From a checkpoint of a small contrastive audio-text model: log mel input.
Rows from block 2 of the audio encoder, named by matrix and row number. Rows with one number belong to one channel. Each number is 128 + 24 x the weight over its row's rms, rounded and kept within 0 to 255. All counts start at 0. Numbers have three digits each. After the name is the row's rms in percent of the matrix's.
# filt: filter width-5 conv, dilation 4 (encoder.blocks.2.filt.weight, 256x256x5), inputs 144-161, a 5 kernel for each
# gate: gate width-5 conv, dilation 4 (encoder.blocks.2.gate.weight, 256x256x5), inputs 144-161, a 5 kernel for each
filt.154 102:109120135102123106116129125108104143109135126112128100134101161158134122151182096149082130095144153108121125129117109110117138160147153098140147126092154104097124098112124122170128109109148132142125122130098135099169138130170092156120116091145138127161145118129168087145
gate.154 103:110123123107097122105139148163109123155156128156113181144125132154113134123113125121127100135127118123117107139155127105146130090103164141107122127127141131175129122188150162100115098135117124091116133177123112157146134158129082110149097140143118147128101164142123171165
filt.155 098:104158091170117155064116104142123106137140098110143187156108113169147117116085144159127090110116102159093119098122119085165146082158143118116170139119120153143127125101134160141140157121118146125093163157106124168140116125185146107122147113144170098123130146118104153108
gate.155 099:119125107113116108154109150136107116166133084135097133132155153127135101144176128141130143145105120158102102180115160105127125117127126128167151162150131133128125125128108153128143129122114167124182112129131169175118091171174122092122130154141126110165134152089108110108
filt.156 097:135177102132092088134167138154131178128194131139156109134107144158120114138111145133119135177165110130082097149115146072134119137109130142086138147156082116159080113131123116112126151158110150106149152160080137161144143157166098093126089152170148111147099163106147153100
gate.156 098:121096126113144104148204138090082136134114112106139128077132129123128060158092147087124102153113111145114158131087115118164158145119122124095151144138145106133132121141132124143127107146132106124136131126127137094158120114143093136130126094166162106150160132189136098104
filt.157 096:137100106150108102163087147132115166124101130148097164125138118125120092093123104114138138118135058158148127116146138107117107136102117137130138105164094133121132134142088156104167153164118133103125147143144150107140142123104122135159138096145138124109109152157110113138
gate.157 096:136108106123114170118120135152108164107129158151117146169127122107175162094078109129131139128121094161149123116117132121117107091115152134114134159111137109142118112124132151186116110129112140130139094141116128135125141144118165131072112114136110098168165176152129106133
filt.158 096:127134128092136111145177160140142103124111161113137127151139168162115103154153116092115127119135164127140164080141156138128130162100093143161124107092110104165136122134136110125164138134129117105137149136164094162139095145138125125119168137126133172143164194105147137080
gate.158 095:158121119132089075123111093132124095068118102115092107129128102129094172136141163100160137120169129136138150110149171137115074108121111117115164075133092112111127162160170165127167142149094130104175123107146135129123131160114168135118118098136122121104123107113187154090
filt.159 100:155094120111084132103103122128072116115123102093140196099101110123196104150170112163134154089145140100112089171130132140085138103149166135103160152138105114171120106113105129118098116102135153149085110180128105137099142116143143157111153117136150145118103112123121108154
gate.159 100:126118100125129140112164090135157131093106107103186073106103119121106108136141162114115105127127105148138109106123082128122165197103154160113142126116144107198113117112123155170129106117123169131157102184129110138134109138115117095129116145128134147121113164206103073159
filt.160 100:105099140159097119130108186148125105133111098129125127134159104158205112099138087153111135107126120120109134115135156112150146141106122129147183140142122125139161122142161119145149086107114137114104121152131092135138146134116137111080163139137131103120112139109206087134
gate.160 105:105138092122126148149147107131157097090139071121141147128128137101105121116110130152156108122150127089137157113117121150154128102091126115120169136132123111191118135128102151148155125112128115125115156162118109106087117131117133143165156106133140109138117158127124132144
filt.161 098:160103102131097136107169146115142128122115122142130070118146154139104138138139140138153093129118113119141105110151110092100101129130164141128092098101089098125120136146138121177161090136133152132168116131117129137137075116107105103107119137134133121131128133159110111090
gate.161 100:126164072114144146094108131134143137138173156112094070119164121142134123109122109123131131162128133112138128146119128171136141114104104140125159144120154134104133120132154088109169141105111150171107165111126133152098122117101108132143106147124151138099130146117150135147
filt.162 103:125145183120105113169113135102135139135138114129143104110129128118144104120119136116128126147147114139103133109114105155157118117127174129121081146124126151120105131132141155131127126127150103141124173210126151103142170122131151109085138118136107156160149094104109105112
gate.162 105:089077178110104153128119147155119110156134140140103109106111134139099104130127129158138123133152160138125131118148132165151156122134125106157086083101135085096132140137139150134120128095188154154158117109156128125150134135123167148080109103113129119115135116168150071120
filt.163 103:122119158176132121190129140109085099175118132093124115142130071171154128135131117098129122121111135100135109139136143102164126157103134139152142109118132148131151116181102118160146088145151143135173148143128152137105060097133167118113140137106142141152141165119149115148
gate.163 102:093122095116113149131147124127151137188108130127082077158145143090086119150118162111118126119148127121105188117098134149140140120128117095102142127074130132128098098067131127138134116129123098137162123110122110132152142140124136084119108174121122144155170154146112121129
filt.164 102:121136103112142149160116155149153131109127098137138137154109124160073131160104142154126113135119156113117127124134130119125138110129103123158199084107136150140135136159155147123102153156135144151109159143137090126144142101131135110155149106109135119129125152162130167173
gate.164 107:118110136156118115119139168136145090067093125142113131148149156155141124130154113146120137119115077121125115096110123124109134091146150101155110140135124159086082121125089114119124093137138152118136143156127139108125161117128131108072160149118135088150142085086074098117
filt.165 100:121108122131140155142144126147113184128144117165165107100146120116168115132129149146139127094143107157095148133146114135103115101156132114076123081124121086142135154132119099140104171134106124121104124137101122111123144121112129118168175142123116110138111110106141146115
gate.165 097:106177128127094146099144147150071176126156103109114201164127129116109120156136108136133104103114157152109103158111136104161058134114177129176088128132097107138142116112059137078143127133140131091135147116147120128165144098149147125136112172122126130136132157165107112149
filt.166 099:113153125126138139132070114108109163152119123108085155148122134151123106130133107112089144140142153122145119153135135161130179129075105116135129105105132151097120140146124131134125105137121125109092157134137121116106137187142122071151142082090156116117072141098219158119
gate.166 101:118120119098127099115138133169121117107151148119149125096137122168106150124094167151134117183097105157119133127127141095105111107180111097143123181115128112125149107136184086156089131146149121145114079174106158143135079161161116112057143125121109101142156164178137140120
filt.167 100:082121149153107136119099109100128124128085144144092115108134136143163099096099093130111141106110138145122120144152113154156119129135132141151141128095148151127172131181135148091105125113104111154137183139161138142124148100100162126096090130193167105146106157185144097125
gate.167 103:135115111104129155124090135104113105092110139113154138126142151169164143106150151109091117140141128138127174162155141142078115117158122133159133100091139124123102123126162114073099134105123143165189130167154149141141148126108107131103116133143125149131118139156098118121
filt.168 103:116144080100149107090102126120129124145093146149105109135113121135087140127163148141156139149133091095158112152135084143154104135123087153134143106143140152114113169129077083136129149139105143114095132098145123133117158133149154115142163178123086138096109152139074120126
gate.168 102:096119106153144095158099107169150121102156137161112067141130142141090106123148126161132128142141075148115110099139145122111136075124145117101124135119104117121133140118124166113120130103114137141120162090141134170155119150123112076124120159135138080134100130106081095135
filt.169 099:137144184116115181107139131119121156137140099154144122104128153139082144113096105142122165155126142129118134126170120146131117142126123107158107084116131155127070126096114099113143156121153138125123125140135105090153117087129119170126128150115114177092097119126109123129
gate.169 097:140108175128119135137132151130124126102144128117093115113145136101090124154153098140118132131146134105138140144115130110121121162140117148141109126128124184110126123108119167155116162138157131111122122133114134127122093164154112103082092089128162130126117128148138155121
filt.170 100:150119074139129161110160127143135147131123113134094142106121130118081117125101106135177115130104115117110099145123093121125179146123119119133148123126140127142151112095115103114113110138104155131137132091139104144130132128173094099191119171104117110102136155127139126098
gate.170 099:091147128124108136134115136121110135115117140131163185124113123159090086134147140141183108090115121163114147149165137132094134126118111134108135114141114149164139125151161141125119118154168121123169132121118124132131110079128113099101141136121118089109170119145173096145
filt.171 098:143108168123116163130154131118113113133111126117136099146119138125103144108160151148099128110100183094144126078152102141135105088136179126106119126128104109161128135152103137094132143135089120140132115087120118115154112116124126135139099152100118152149155147073134184124
gate.171 099:099126098113134115104120120132137114207150107156090092138126126148080131113128075144151124117091116134152140144150095127108135134134133136127138141135092149109055121104114109112088115130133143145145158080136159140134169173133163103074114158126138134145114138136143142172
filt.172 098:102137119100144118102110122141109128112162173095119148106130103151114118178107160101125132124107102114144113174111141168100111117106116139118108126126083149152081160136112150112117117120117122149109092120119100127141123170113107113117168139111132123151100097109186155058
gate.172 100:145121163143110138153115118131116135103099138148098157124103123105145137137156144151130147142126163124161119130170126129124146115140125114152131101122135095147140131112118140127137104147120096138163134119138108120140127084175110157145119130118135108137125132157191144123
filt.173 102:123094159107113161152149134142162114142133121109138109135117146156064118156157183143147132131120142115101130111194148136109167141133123161173160118126136151125149161109154103139142167139110141154114158119163114106121142146121148107104161152128101121133153146159200125151
gate.173 105:134155154117121124100101173104073110193117149161162145142162121120186138138143100101169141131129131135164099120122126121103143118121125101085092167112142088049117098130145078125104093104147126132125144140101133168108162119109141132088176136141138110093127130149161095124
filt.174 098:120113124106129140167068176159107153099139154131136121145110136157098155141153151146095112142111127112126131144130131121130121098098081102146137105130134153138111124148123148123117161122093154130153114115130130121104084115142080150103154140088160108111134106138104122097
gate.174 099:183142119134118123145146131144148110069134123127138138120130161102101136152120167128107136152156102165119141169121155099123197143148109144158102138154134144103132123122105143087082164129105119117122128108106151120136102117128087116167162151137121131173133098157161147146
filt.175 096:147127122144143127111187085161121120152107162151125165140141152081139140116147165136131173121119119118123154120145115101135089101084100114123125148108136103133131148119098132090157107113132095137118112123143119139122084147099068124167126107135110143136135117110124117116
gate.175 097:122119148083110115076158140135139106151112130120178133142139164155128151118134125128089103099125114132155127115106137130099106131154153144145102143121123121145148123125153130134147109125124110118098131157152115129121112145103149137115111117142141132144107098174135135171
filt.176 094:135095146137129160184128150161169114114154122106058134090141127114096114115137123113123123113152158166106122140127124130142111144119105093095162158142148140115105126127084109115146137131156099121100121148164124124069141153127127111157138098102103137136113130125093116147
gate.176 095:104111130123157134104136137129130142116128155132170084108109127163084146136143137112166148158131122164123142143149132105074116132147112154119090156095139128168150162123154110105108096145133143148100115176129130122161157169174141077129101128142144149136159171149121167135
filt.177 098:129088105173071145144100125163093117156111142134120082088121107139137116164144143096136136170125143125105119115137149072137123170098102147150090089097166141128117135133104115144127141124139129131109171090117147109133111101135095138163094128144173171097084099126127118102
gate.177 102:098163053133076120123184107135146140103117136121149153141122140151104128154141145123115157117140101176136140111104145154120135105088109100081126155126107098134094137094121169107108118143101139135126141139131146147124128159143142126190097137135132102145148109133136133133
filt.178 099:144137087147082112124123109156124163107139132180180082134124142162148135104156123116136128101141092124138114101114122132137082093095087150114109159157117105156128116120117102186124127144122134110138149170106132100135110125176117101124117138124141149127124099077124126122
gate.178 105:147120106104118111099145092112143159148113120094131168127129132165138161111099127125116113139100149122132117131138112135104133085101129141134145161143101088172117068123139137118139103127173098118079137101152112159141104147146149111097091128119150132132142124116088152153
filt.179 102:131125120102140135124115125093164138155088150097074097137158110159105122105110116126149111101112111098156126111150148142112099124107130158116137132142108139129122088109157122124130113153104134158101139124132167102124104111129169147115153114149186133117131141084088119134
gate.179 100:107131134156112156111159087135081117126112122161123119103140124158139133165139111146150116132112081121138083143111112121145121121135123116149145129148132132125102154101130131144116117123175125124170110100117133110123164136128170099103166158141093109106128123110188170127
filt.180 101:167140081149149067161163144132104122131127122107126121104143143151124137139132139123153121163139088144143137152057177157096139094106083119146130138132133104147140121131123104139102162137161142133135105098136144139122069136105120123137145127163120145094160048134075142134
gate.180 103:152113145119126105145104144080131100106135151107121086084143140144115101130126139161126113102116183110096179134211125136120135096166124094138159137138159116081148162091116120128129137104107118148143131132138151135119123139124134121098113156123132124176159106129098134092
filt.181 100:129124127107110095118098105132128144140108123166139124132116128107123112131094067103180124136084127087116136106121096145099120141102099119144156117155125128103081110137142146124128117132162126176120105150151140153165115121148137144146144143144176138116106091106129092165
gate.181 100:124136130185107144100130137103102111174169127120108119095145120153126147158153125143096121167151102127124111099139145121134157165154110110124129111128088161102145119103103079132114130144144097130131162141149128086168172144162145080144099085129133156131130077135120158142
filt.182 102:149142137103101120110130151148120121119113115061137143113097145141134096163114130116136119100143102152138121133136141158132116119140157094144144150088120124131168118057120154146061146130114117175157134166104111093145196150113112132078146072137133157131136083114116114122
gate.182 102:111123121105150114121122119152121136133141130107114142164133104105158087109120131118156137105139114173139171133111134139158131110121110157146142122121133132164128157154158157150114137122151080128176100135108149167165118160182115122107118085146145147129147076102152159140
filt.183 099:078128127124121151133098181139127143144152130140071084138110100125130115130143115149116150107127141129149134109096107134138157162153076115128110092146134122084098125146136126122174099132103124115165144137150133123123131141125144142118143105123127127174135161117164095117
gate.183 097:123092125112073133138112115130125169108105132105114097156139080132137103108152127121167147141076152135100133090125135145114072133134157083110121197135126098111139133158115088159127123115102094117118115142149145102123138110095159124122135134129109091099135104125150145151
filt.184 102:098093134121140141133090096153156123111141104122081147117089148126141152080145123121118120105072119099102112105117108111146116108132110111150152118124126110091145088125144120124139132128160131121126107122135178142109115121130108151183090118119136148144129153140172123112
gate.184 102:137130132106122122175151130136155106123127141162110126106134141108156119138102107141158099117112106160156125119123136115120148118117122132131125130143146151115138091140129128117122120117183100111130113156128106098152150137132150096150094134157120157112136156114188107158
filt.185 097:135143153121129146168103167135129163146156161090121120135107116153191123125119113129139107095117180103155096081114174139131104102143140112090156130135143123143133159138114134105139117148117101099131141098126129104103115162148114129122138120114109146168148131143169139119
gate.185 095:141106142124117096142153081155093127121130145139132135125077148149136095123104107143156176167132148151092117121146093102161097116151169134107146131152127147136132114154166148080133120096110127116129196119112104101127114125129143154155113116137125103169130151120132120123
filt.186 097:132147124143117126151067143139131132119093174124123107132101115140098111103133130189140127153130139117151145117104116127116085113161162127148147164085146131182099144152140117122124111125117135133158121164121114147154093103078157125053145159164129129134167139070146152121
gate.186 099:132152087101147094179105099115085133079125130107126094128142116162096137112116110081115101099133122090146104146117118137135154161104084120153132143163105146155143131110111106105140130127091069100119134137115140116150151136105108081116113139127129151119117083115120160127
filt.187 099:082141160118097149115138109162169108145134090112131061113152127092098136140091188153111151104103104138127137139143096156132123131138100136126113151148137106094146104121091135139115124132147155099099146098115155093147155070146125134094160147163113152117132192179103196151
gate.187 095:114142157087123156117145142159179135117166117163098142122098153144096130093092124140099140134120179122137130149132134153107128146104162081114086135117135108098136125121116140158139156122106130104111115133105132111143053129130101094139129125136121147147127106100127160139
filt.188 099:112089127155131102115096116110132156104098095098112153108129125084138107119121116156148113120108128108154155168103133141147119121125117125161149131113118134168159108140137150176130166129125113156133156139134127104119177147125143171105142115161124129108137170133168145153
gate.188 102:082117128099114117098055119117152119141100119131154153091122151156155081123120133145136155153136139122105157122117139123149153129125115144124133132129094111107117120109091128086140144110128124122129155107106127115146174124132143146112125105131138112106098105099144139146
filt.189 099:145124151115107168152125142127117129125117130121126159130138124153164149166143089138103097121095148117110123124136148177139084070144094090142162076124128129097109129107135127152144147151143137097140095129101141089130168123176165137132113105104121133135152068092129139120
gate.189 100:127162120105107122147169142169121118104102124139157121155116123138114133121159106140152133111126145120115177144112126160104134141097103147147122131103122128120103105092126135130148096126066109138102115106171103137163055146132139140131136178104109134122134106150072154124
filt.190 095:125125135118146162114127126102154148160156152090126130123158146169098099136117146114144106132127096138128127154126107075120130110174136157111155116111145115146128079122142149128146121126107143127145140129136098150121124133120148071131097183152142123143163118112115159143
gate.190 099:129080164128160170113108151131100151150140143122172160166139121125144102110118133130153162125138154118162146167083081123124103090111141120144156148142112126113124138186081121107108136126125151125128105114125153141135118138109135096118129111122126096136122154126134136097
filt.191 101:102107123072145132137122153102153107138133120112118077125100113109146154128126125137146081110126177097150118139152069154116182154135107117155126139127136137110163128117128115106098145093128135114166142147111112134096110121131159173098160090153082098142132147159133108096
gate.191 103:169111113129127152137111142116158104116117131139109147104164139116070120147125160134085150118150145128142122108181134108148150111147055127134140125121120135129126156133129131098129120087147119122103148091110100120134121139129126102124099098122150110186104137181106113168
filt.192 096:152106119113168109107141100128130141083151098151132104117127169164104115113146139150107123133114094082149131115090104160148151120113123148126077130118139108127133136136139148116153126130129109118176107170147159131143136112098135114142096119106088087121106148167057099107
gate.192 097:112109089130140162153137103118136140111096147139128112110145102147148109136124133106134117072145105144128111145111139122129126105112134118104155133147158133139124072170122106135115125139140099113132119145093104139135086119134098106130102125139122105144128103119122130143
filt.193 105:130168129148092113120131141139170143132117152166118167107121151139129111098146124156172153151161117123126125109090144146119103082129129155142170103110151101172149147144113121103117089148103124136108189134142121125120144095115160072147139140121119184128128188107140140149
gate.193 099:093126108105092146160163110126155126108105132133105105147162127159111138110129101149128136136086134111110136137145128132170174138125112121064114134134166104143161096153111126128167131161124129115131133133116085121109129123115154105179136128172129084114114162075136121145
filt.194 095:132089161128137100135091094130117131122134163105150102132135163120090099128133116118114135142103112160146146061103131121100191101123131126134142122155078132099104103081140118116126161118093106120154142161166143173101101116120086099077084072142140121138129116136126092129
gate.194 095:137071144098151126104105126155159112101113102136079106140127140123126143118124161167133136146118164136114121103109131116115114122128121113136112167108140164100097080131136138131133138073154123107188130122155105092102134148142121103106156164140140120131105176121131197116
filt.195 098:129124148135108138184127116108119143105115111150119098105132099180136112130108137136165169126110168135139105110163202109120146100121148101107189141159137121113140100116120167150158141117115126111163134125151130097074124129168186146132065148144090137158169107150105106111
gate.195 099:092116134140126123111075169124121119140104100165136166149124171131096144174121110099150124143139131117105089137110111101124129155136188121102121126177124127130118141076111143118141107127141130137138128120178175152164157148137102148140087153146123130101133156155114093123
filt.196 101:126123139118135127116093136150156143100114117128146126103120186159080123148143161132135137103110111122093119122124131111129104089159125154112137138155099128089109104151142133146162108092083131085136153122171154139122156154101160088131144152139108138129143086138092100103
gate.196 100:129077051108132144159104177108124134139096119104110102128132091123154112126128085111077082114143110117142136125109135168134171127148149106167118132125142166115147112126118105147108139128125138146143093166101150134106129101164132142073115108137126150126112127140075103126
filt.197 103:163132108133122126170119132166156169128110181132159163115137123141123127110131114105141146130130133122178117114098112117168126126163100132083145071100129143148149135156172164135124146134110126132114117165092124132107173117137152186125114118155124132118143117146089146141
gate.197 099:123131091130121144097112110129135109152125139147101174121141169104134108151111114166119157135128113146123123182106119135071110085108139151101129090141107129101122096113172135124140099115120135131132095146147116116152124139148101122133093129123125143109120154137095126167
filt.198 100:111101154144129117128105145087140130124150102133131090142143139121133122135124114128141103112151164159142117127115103172123152109102132158140140120089074148116151120119157156110092137114161138130114147172117157129145149084132120140134158098154123129192109125121177129123
gate.198 104:122174088144111124107153073095126124196146134139162180175139124139133146105129164134161134138144112157129164159174131156112105105097143126151066096106100145169131101124159164097150141110128156137091113113163151115152113120140118140162133095120143135144140134131157194172
filt.199 099:110132130131144119143118128105118139119141134133105106099128105108108163129143146133143136096104123087143148107099160149141169137085131136115128128125139168139148105165132113076141115101109118132174138114136126151140127138119124130166084141127110150128136080140117129154
gate.199 099:094139136119105131150092141153090129116160113147148079112125139119131172133131111095141150121149144140118111147163126119140148085129144106119113105146156135133130153149139113107085110130111147153157094099138163160150127159137132102113143136097156116150121086102122143154
filt.200 103:141094147128122105140091124123101149112129100115128139108124128134119129097126089135138109125156116124099133139129164126129170133109119163114120105173141107075086134136165117155132125169144113127110136169115102146105171110142117210147107110128174093111090135157153122146
gate.200 104:154106146121093167163137114128137123146128148135109127134170121119128147128097124095107141135133135133113168136106099128155100108134118110114065115098130110100110108080088134097127155168146124147097113127130117084177129120147099083142138122125150095109096170108092078109
filt.201 101:091136142116107139120099089139115136138099129150142142096134115114162056133141104111169134127127142148125102116120142103145134110110110150126137105141114099118123155131140146092118125141121137136142094138163117108169133094109118138113083150122115118172107123121127166140
gate.201 097:126104092133074194145121119140134124111151129116120126143110120121134090132144147121126119114128124142096113126103131112146137142134147157150118134126105110126142121097116108099170123113110139137129133137150124171117125108144100154116135195122107137125143111084115118099
filt.202 100:174140106115117101131121130109156129135137131094106145142103159144152151141121082120138125163087146149096159118178177131155114132137091142127179164151147106145153127148149102131133133152095129151134156131110123128101125141097085120119109141129105137102126179055164086102
gate.202 099:141096143093135107144172109133166141121126130143140085127133153170112173137137123131112128082119136130116102102194111115125136110093091128121116160166130108145110109109119084107121137103159145119157104108138124153142118155126120132128151155159136118122148118119142076126
filt.203 101:135137103117106152155123112133140144157115102139093143119137111124167147135126115137154118122088114117128147142141108113114101116152164151141138092112138132071136119130147111127152144100170104091155149080152143139100118132100150113108077161110156134100108126074115088096
gate.203 102:110109170125151121105155143144135135129153137177136149101139105120109118121163160157163127144125128123123092132133163124089114096144146132169145101111131135124142127136122103142142114121119124123084121151167111151148130151161111129159097141147105141148167145141196054148
filt.204 097:130089125146116143172142141085155160110144098144146147108136091137123161114114154120118112125087104108151150073128135121128137151113059104094130138180141129148114099149144129105138099122124151112107118148137124103098081103131146152149132095142094111148123110123135110110
gate.204 095:108102128155077132109121111160130102115172122117121126131148123144098117154128116107100117127162112142138125125157117156159108144149159112117136117146106147097138177105087102143158141124146160146123138101109163196108123128145165089163082111131127123120150103148118094121
filt.205 097:141127133104064164132117109156143111085095145146134158118144135125099120117096145170095129108135101125136125138121129101108080165115124127136139103084151131163129106122101126155146126129107160102103124136129118152106141159143152144125108159128102154119118136107156115084
gate.205 098:170125174118079165160124099138149107130167112139110178117137147113184148088125115170128140128153080106131132136127141130146137084158119121152121112134129140097131150146141136113139135113143132078116197149123153146117150114128180149107109095122131118137093162111159132132
filt.206 095:122134107149085115127143121106112102156110150136158137148112200084107140123095160100132153117137125142134102126198122149141144122089117115120118123100131105115130140160142145124088164139122103100162119112136146111113154108107101175112141164117101111152099117157132105165
gate.206 097:164127090121098147109110119084114106113113126132116132178143120141101138145139127109163137128147123184137120113131134139162119128143130118141127127139094157120145105132139142120138135126106153111125106111122133122117097125111165120124127153130104124140133099113117184137
filt.207 099:142117124116181144141072123104120115146107136156127114144170135092107124134167162099155118146142127151186142127132151130110104118135137121113100174124136142109165126135103160107122125108111115129112134140122096115155156100135149143105135175160123121131118133139127148147
gate.207 096:147103131144090143133140099121107092112121106122107106104144150132086121140113127112126136127133192128133136123158143116133150094133135126162133140112141123141101146152114114150147133146195115113113151102144101116105123130116142105098099144113081153129087100171145111155
filt.208 105:121116046130141124165182113102119127175129130101098065135120140116081148114103172124125118142144085161140134156113100113109123168110107123159140144085124128158133121125104084126136134099107129172096125108123125119132102117104124158099123118093136163132137088114163175133
gate.208 103:113138056144159116118153173192104096106093118145107075108109151184163111135135131104144102150144087124110150087154137143102110147102159136147104133152133103153139153167068109130115138140147104101132135123121137127189104134128092070115094137150126114096116101167093092115
filt.209 100:140162116144200083094150120097130097169123137113110116122142164118087151150139133151150136121087156143125085117108102110096156156096127087142127146108113097097163153100130130082138140139148109126152173168136123119122127132146129100188132103131156127104130140129125075137
gate.209 098:126136089117128146143074099166127124091105155143109092095142108125127141145109124161116119166155115132130098108095100105138110134106111140136193107150090131138145158093088134144148136126122138129101159178201134145130167125110174113085074091134132123131118186120087124127
filt.210 104:088134075104140100180081105089120125133137130139129152119091164111166133154131127095120167126128108112144115146079136158126110145123135143141130107166198169082135141113108117120121132141152133133140146152111151120122198114109117120143077089122106099094140119098135147112
gate.210 101:103145120098161131106133132117122150159134142134111105082090136155154167128117122142119155144141084108154154113161093114133157122129148131103140147130133114137143088102131056098138112138115097128107095114123148113147148164088152122108070122134130113130122125155103156158
filt.211 100:132110123129141134128173071082123117186145132129117136135149143089140107087143104112160161132110157133154132126154134152126088142131131111113104137158142147130102126152116135110117098111149144118117121116161101112100066151129105105137143146125135136141157168120167110135
gate.211 101:104149096116132108120107126125174143159165146075050138145120118091137131144154145138115164141124179126151139143094163136100167109137104149093136122132136168156158146135089141143151136115137133113206124150152132129091122135124073111096130138140146095102126083158114164150
filt.212 108:144148093127123143156137078110112117152156121150120134115123097120148128153123122186096125130102103133135101123159111124133147139163131120115159175131126127160135125154123092096122139149164152109157157148165129135110073082148143155127090100153111132137107148123138109104
gate.212 105:113118089123113151128110140126132156061129144150143142151151138119063144129125127163137131167179153159135156120089136150150132124103128099147129111093163113113120118153121194147121088130088103131157143156123118104161132110152110131161113126163121102132121142129105105155
filt.213 101:120068168130126115170123158084106106127178134140142131116110122137089154126101119089147139167111167154140151095167145106154181155127161131119140114137093086109122118103100115144120126120150139129091114082129136116146155123132155119097127122093126142131110140145141092170
gate.213 101:134119137100119148109137106133114118124115110132135140143128127103092115161116109113095091129118145107134107102096092107147157127143158132115154152113130143137114097151148110134129150119112113099125156141135121132135135151156100131109163118114108140124136161122109090121
filt.214 098:111114176131171141171105129141119102128095105122122135152094143125121170107151096106091086133143175108123164100158138122120144110086124118161144139086118134135125124098085119167160122169128111117171150177115143091103132151144123123082164153102121128121121115165175102129
gate.214 095:115121119088118166114150085115165128130121122133169102144161152192144094116099162136164127134132107162130115128125156107125131123148119155140140133108094135123121119149102155145084145160119090119148138123134142102144138115119157060077145173165145152080082140142121135137
filt.215 099:119150100121094123100131127143094107080147133126155115101122137140135116141107136137121154137143138129163109132133154155096119122130154112117115126150133151177100151128142136124182151133129159124133148142148119125142100152090124105095089170130129072129146154093146122164
gate.215 100:114112095107125156146162104111163128118108149132112097146141105139111153146140102110097143106137080106127131140118122133092127110109122090127053080140132121151095122120116143152093148137115093120124115147073142131167135129112149153140125130136121122096132128183098139138
filt.216 101:120152111136119128097133112164125101106127137150137119088092110120096082120100129094132133119158124145149089135109165140136153123152102104130131101121110174166123102137123153140123129124124115149131153125113125165144052132122175156128114148138129120108146115155136168130
gate.216 098:132145104137091130158135123108128120123179163179114127160113108111139102152110067129160150123138092155147143155157162095150167124106115144135163140133148092127150137129115118133121127127160144112143123083139090130136123109133134133062143128150100125131126155116189145126
filt.217 102:123109150112124132153170138119125116108125139140112084109129135143122110167137139172150127149105118111112129087093135101159136126146130109140102156128125097113147128109125108102157119120157151082173145147153128119161090118114134168115151159109133111103122091091143111140
gate.217 104:129116147128076110118194127164127090115144206137129169147160105096109182159115137144124137119134117141093136129168096145141127075107140134187091126137106127125142136128086134126122127096152087139162109090155094123144135153137111150135114151136100092130129155134088130075
filt.218 102:124108118117112112109155122120106107109144116140148099104116120109138145117136090105116103163158114126148120120139110124109083127119137103107106142148163101102145108083128174109107144116101127118139110154154123092132135145120089154123124149091114134147138125130148128143
gate.218 107:109112110146106115151174158114080102125132107132149087157121152096140157138144144078132112152145135119123113126109137153132130105116137126128145133136119140159133144076155092145127130145085143136130109142132177093094125130126138094122130119115080127143128154165141160121
filt.219 097:102136096176108124172155128122129116160123128109117103092135130114124153117162163087103171150099099088121154121106112115166131144113127163142088102133096161159133144132121090152180124130111146126116143139122149119127144110114125168126090089114165161123059114099117139102
gate.219 096:126107117089145100101127120135120125174094114139147154081116089132154089134124137131174104150129135114155106125107150125159134148128159144092136118098131089146126115134132082101142149139108139130124072167129130084124142122127156117095080080150112163141111120118140079108
filt.220 102:142113159135120130162127145109115142134148123132095144089108193123123090152108135092145121090124135130115138128089139133092112167084160137125130139153124148095157154106103127149149156107117131127175122143144157163150114117112074145089116126129162137129154094169159113129
gate.220 103:102098132075106138155143114117135127125157137155131110127121155138188164116090112098139123120135122127077107163133092086100143155147166135124128149113115148170074118078109137132130133100134132135114107150153130162127153134128119132156110136155148132112132110134121155108
filt.221 099:105131140099118147142124083110111128127126109112147101160131147122096116128135153110103137141143131112157101133086111146122158160145146110132135149134094141132163140111130141185175122119143142096148127212125142132126105098088131147162142103078138127143124164126092126138
gate.221 099:124098104137134103148175134089139129141127123134135122084128114113136152118142111106081127155142143100124142136160101143098114175171144099144120145130108137156130097122151108132137131129139119109121117160166142122146059115145158164103080093134101135136131152094147092118
filt.222 099:112123114082113145134124097154163132162109127116147131115120149131102098110111155132138090115137146138121156143146129106120105107119172129167105158107188127138140111093141145146169108107137103134135110149131123129112159117121109136157151138120094128112124149126124106080
gate.222 098:136049106140127164111138111137133133143141100110137132124109114154120117141090130106084131138127105146161140125116105113123109091111140154131124145123107142158150121141127111074147113071134099093101119123110148123145112144155173136141127095113101141107078110104134161165
filt.223 099:115158129131148101099112097109143157126159127095108139123165120127165134136130121117132144140147117160160156115119160119111134131130108136129145109119108134139115108103111109177168120141128138133151114150133149131095124152117147156166095065113154154111121180112127175128
gate.223 099:118119132134118142139114181184139140124148164174130078106137154151134139147151130160136121145155129138115132147155105099120128104105081108095155131121086137126137163113155127128154129136125132144136198120115124153112130128123071127069142131116157159132174136120133144102
filt.224 097:135092089127152154124172128094167140161147096110133143108159135162160121127132100124100137161093112147132155114127136119101122141156105118108119114145139115126156093127131137171151111158147136116116112110123152133164193167141131116172151111144131113131163160112121130118
gate.224 095:111141149103116098104117121123114122130145152110111147128091106096167133118122145130121124113113153137115105116126134120139061136091120141094132113109119116124102117136117163154140091117136130162121134174083123149124122140149124120119129122149124144106167107087119136162
filt.225 103:108127124118137166106110132156123133114138102137127122084135146122181112120097138148115094117118106099149106128122171142123115127137089121137113101127113138128111142158120130110130099116096126119149090130114135145164151138128150132127115152100173093105135127130146137123
gate.225 103:126120132151114131053102099109137095150100110134161115117168100162112135099137149147090136171136130115156115148169112130144113146087109079119098159130093119107127134153112140146148106112145130166131141122123104103158150157126154119118146133132122126107136095136163140128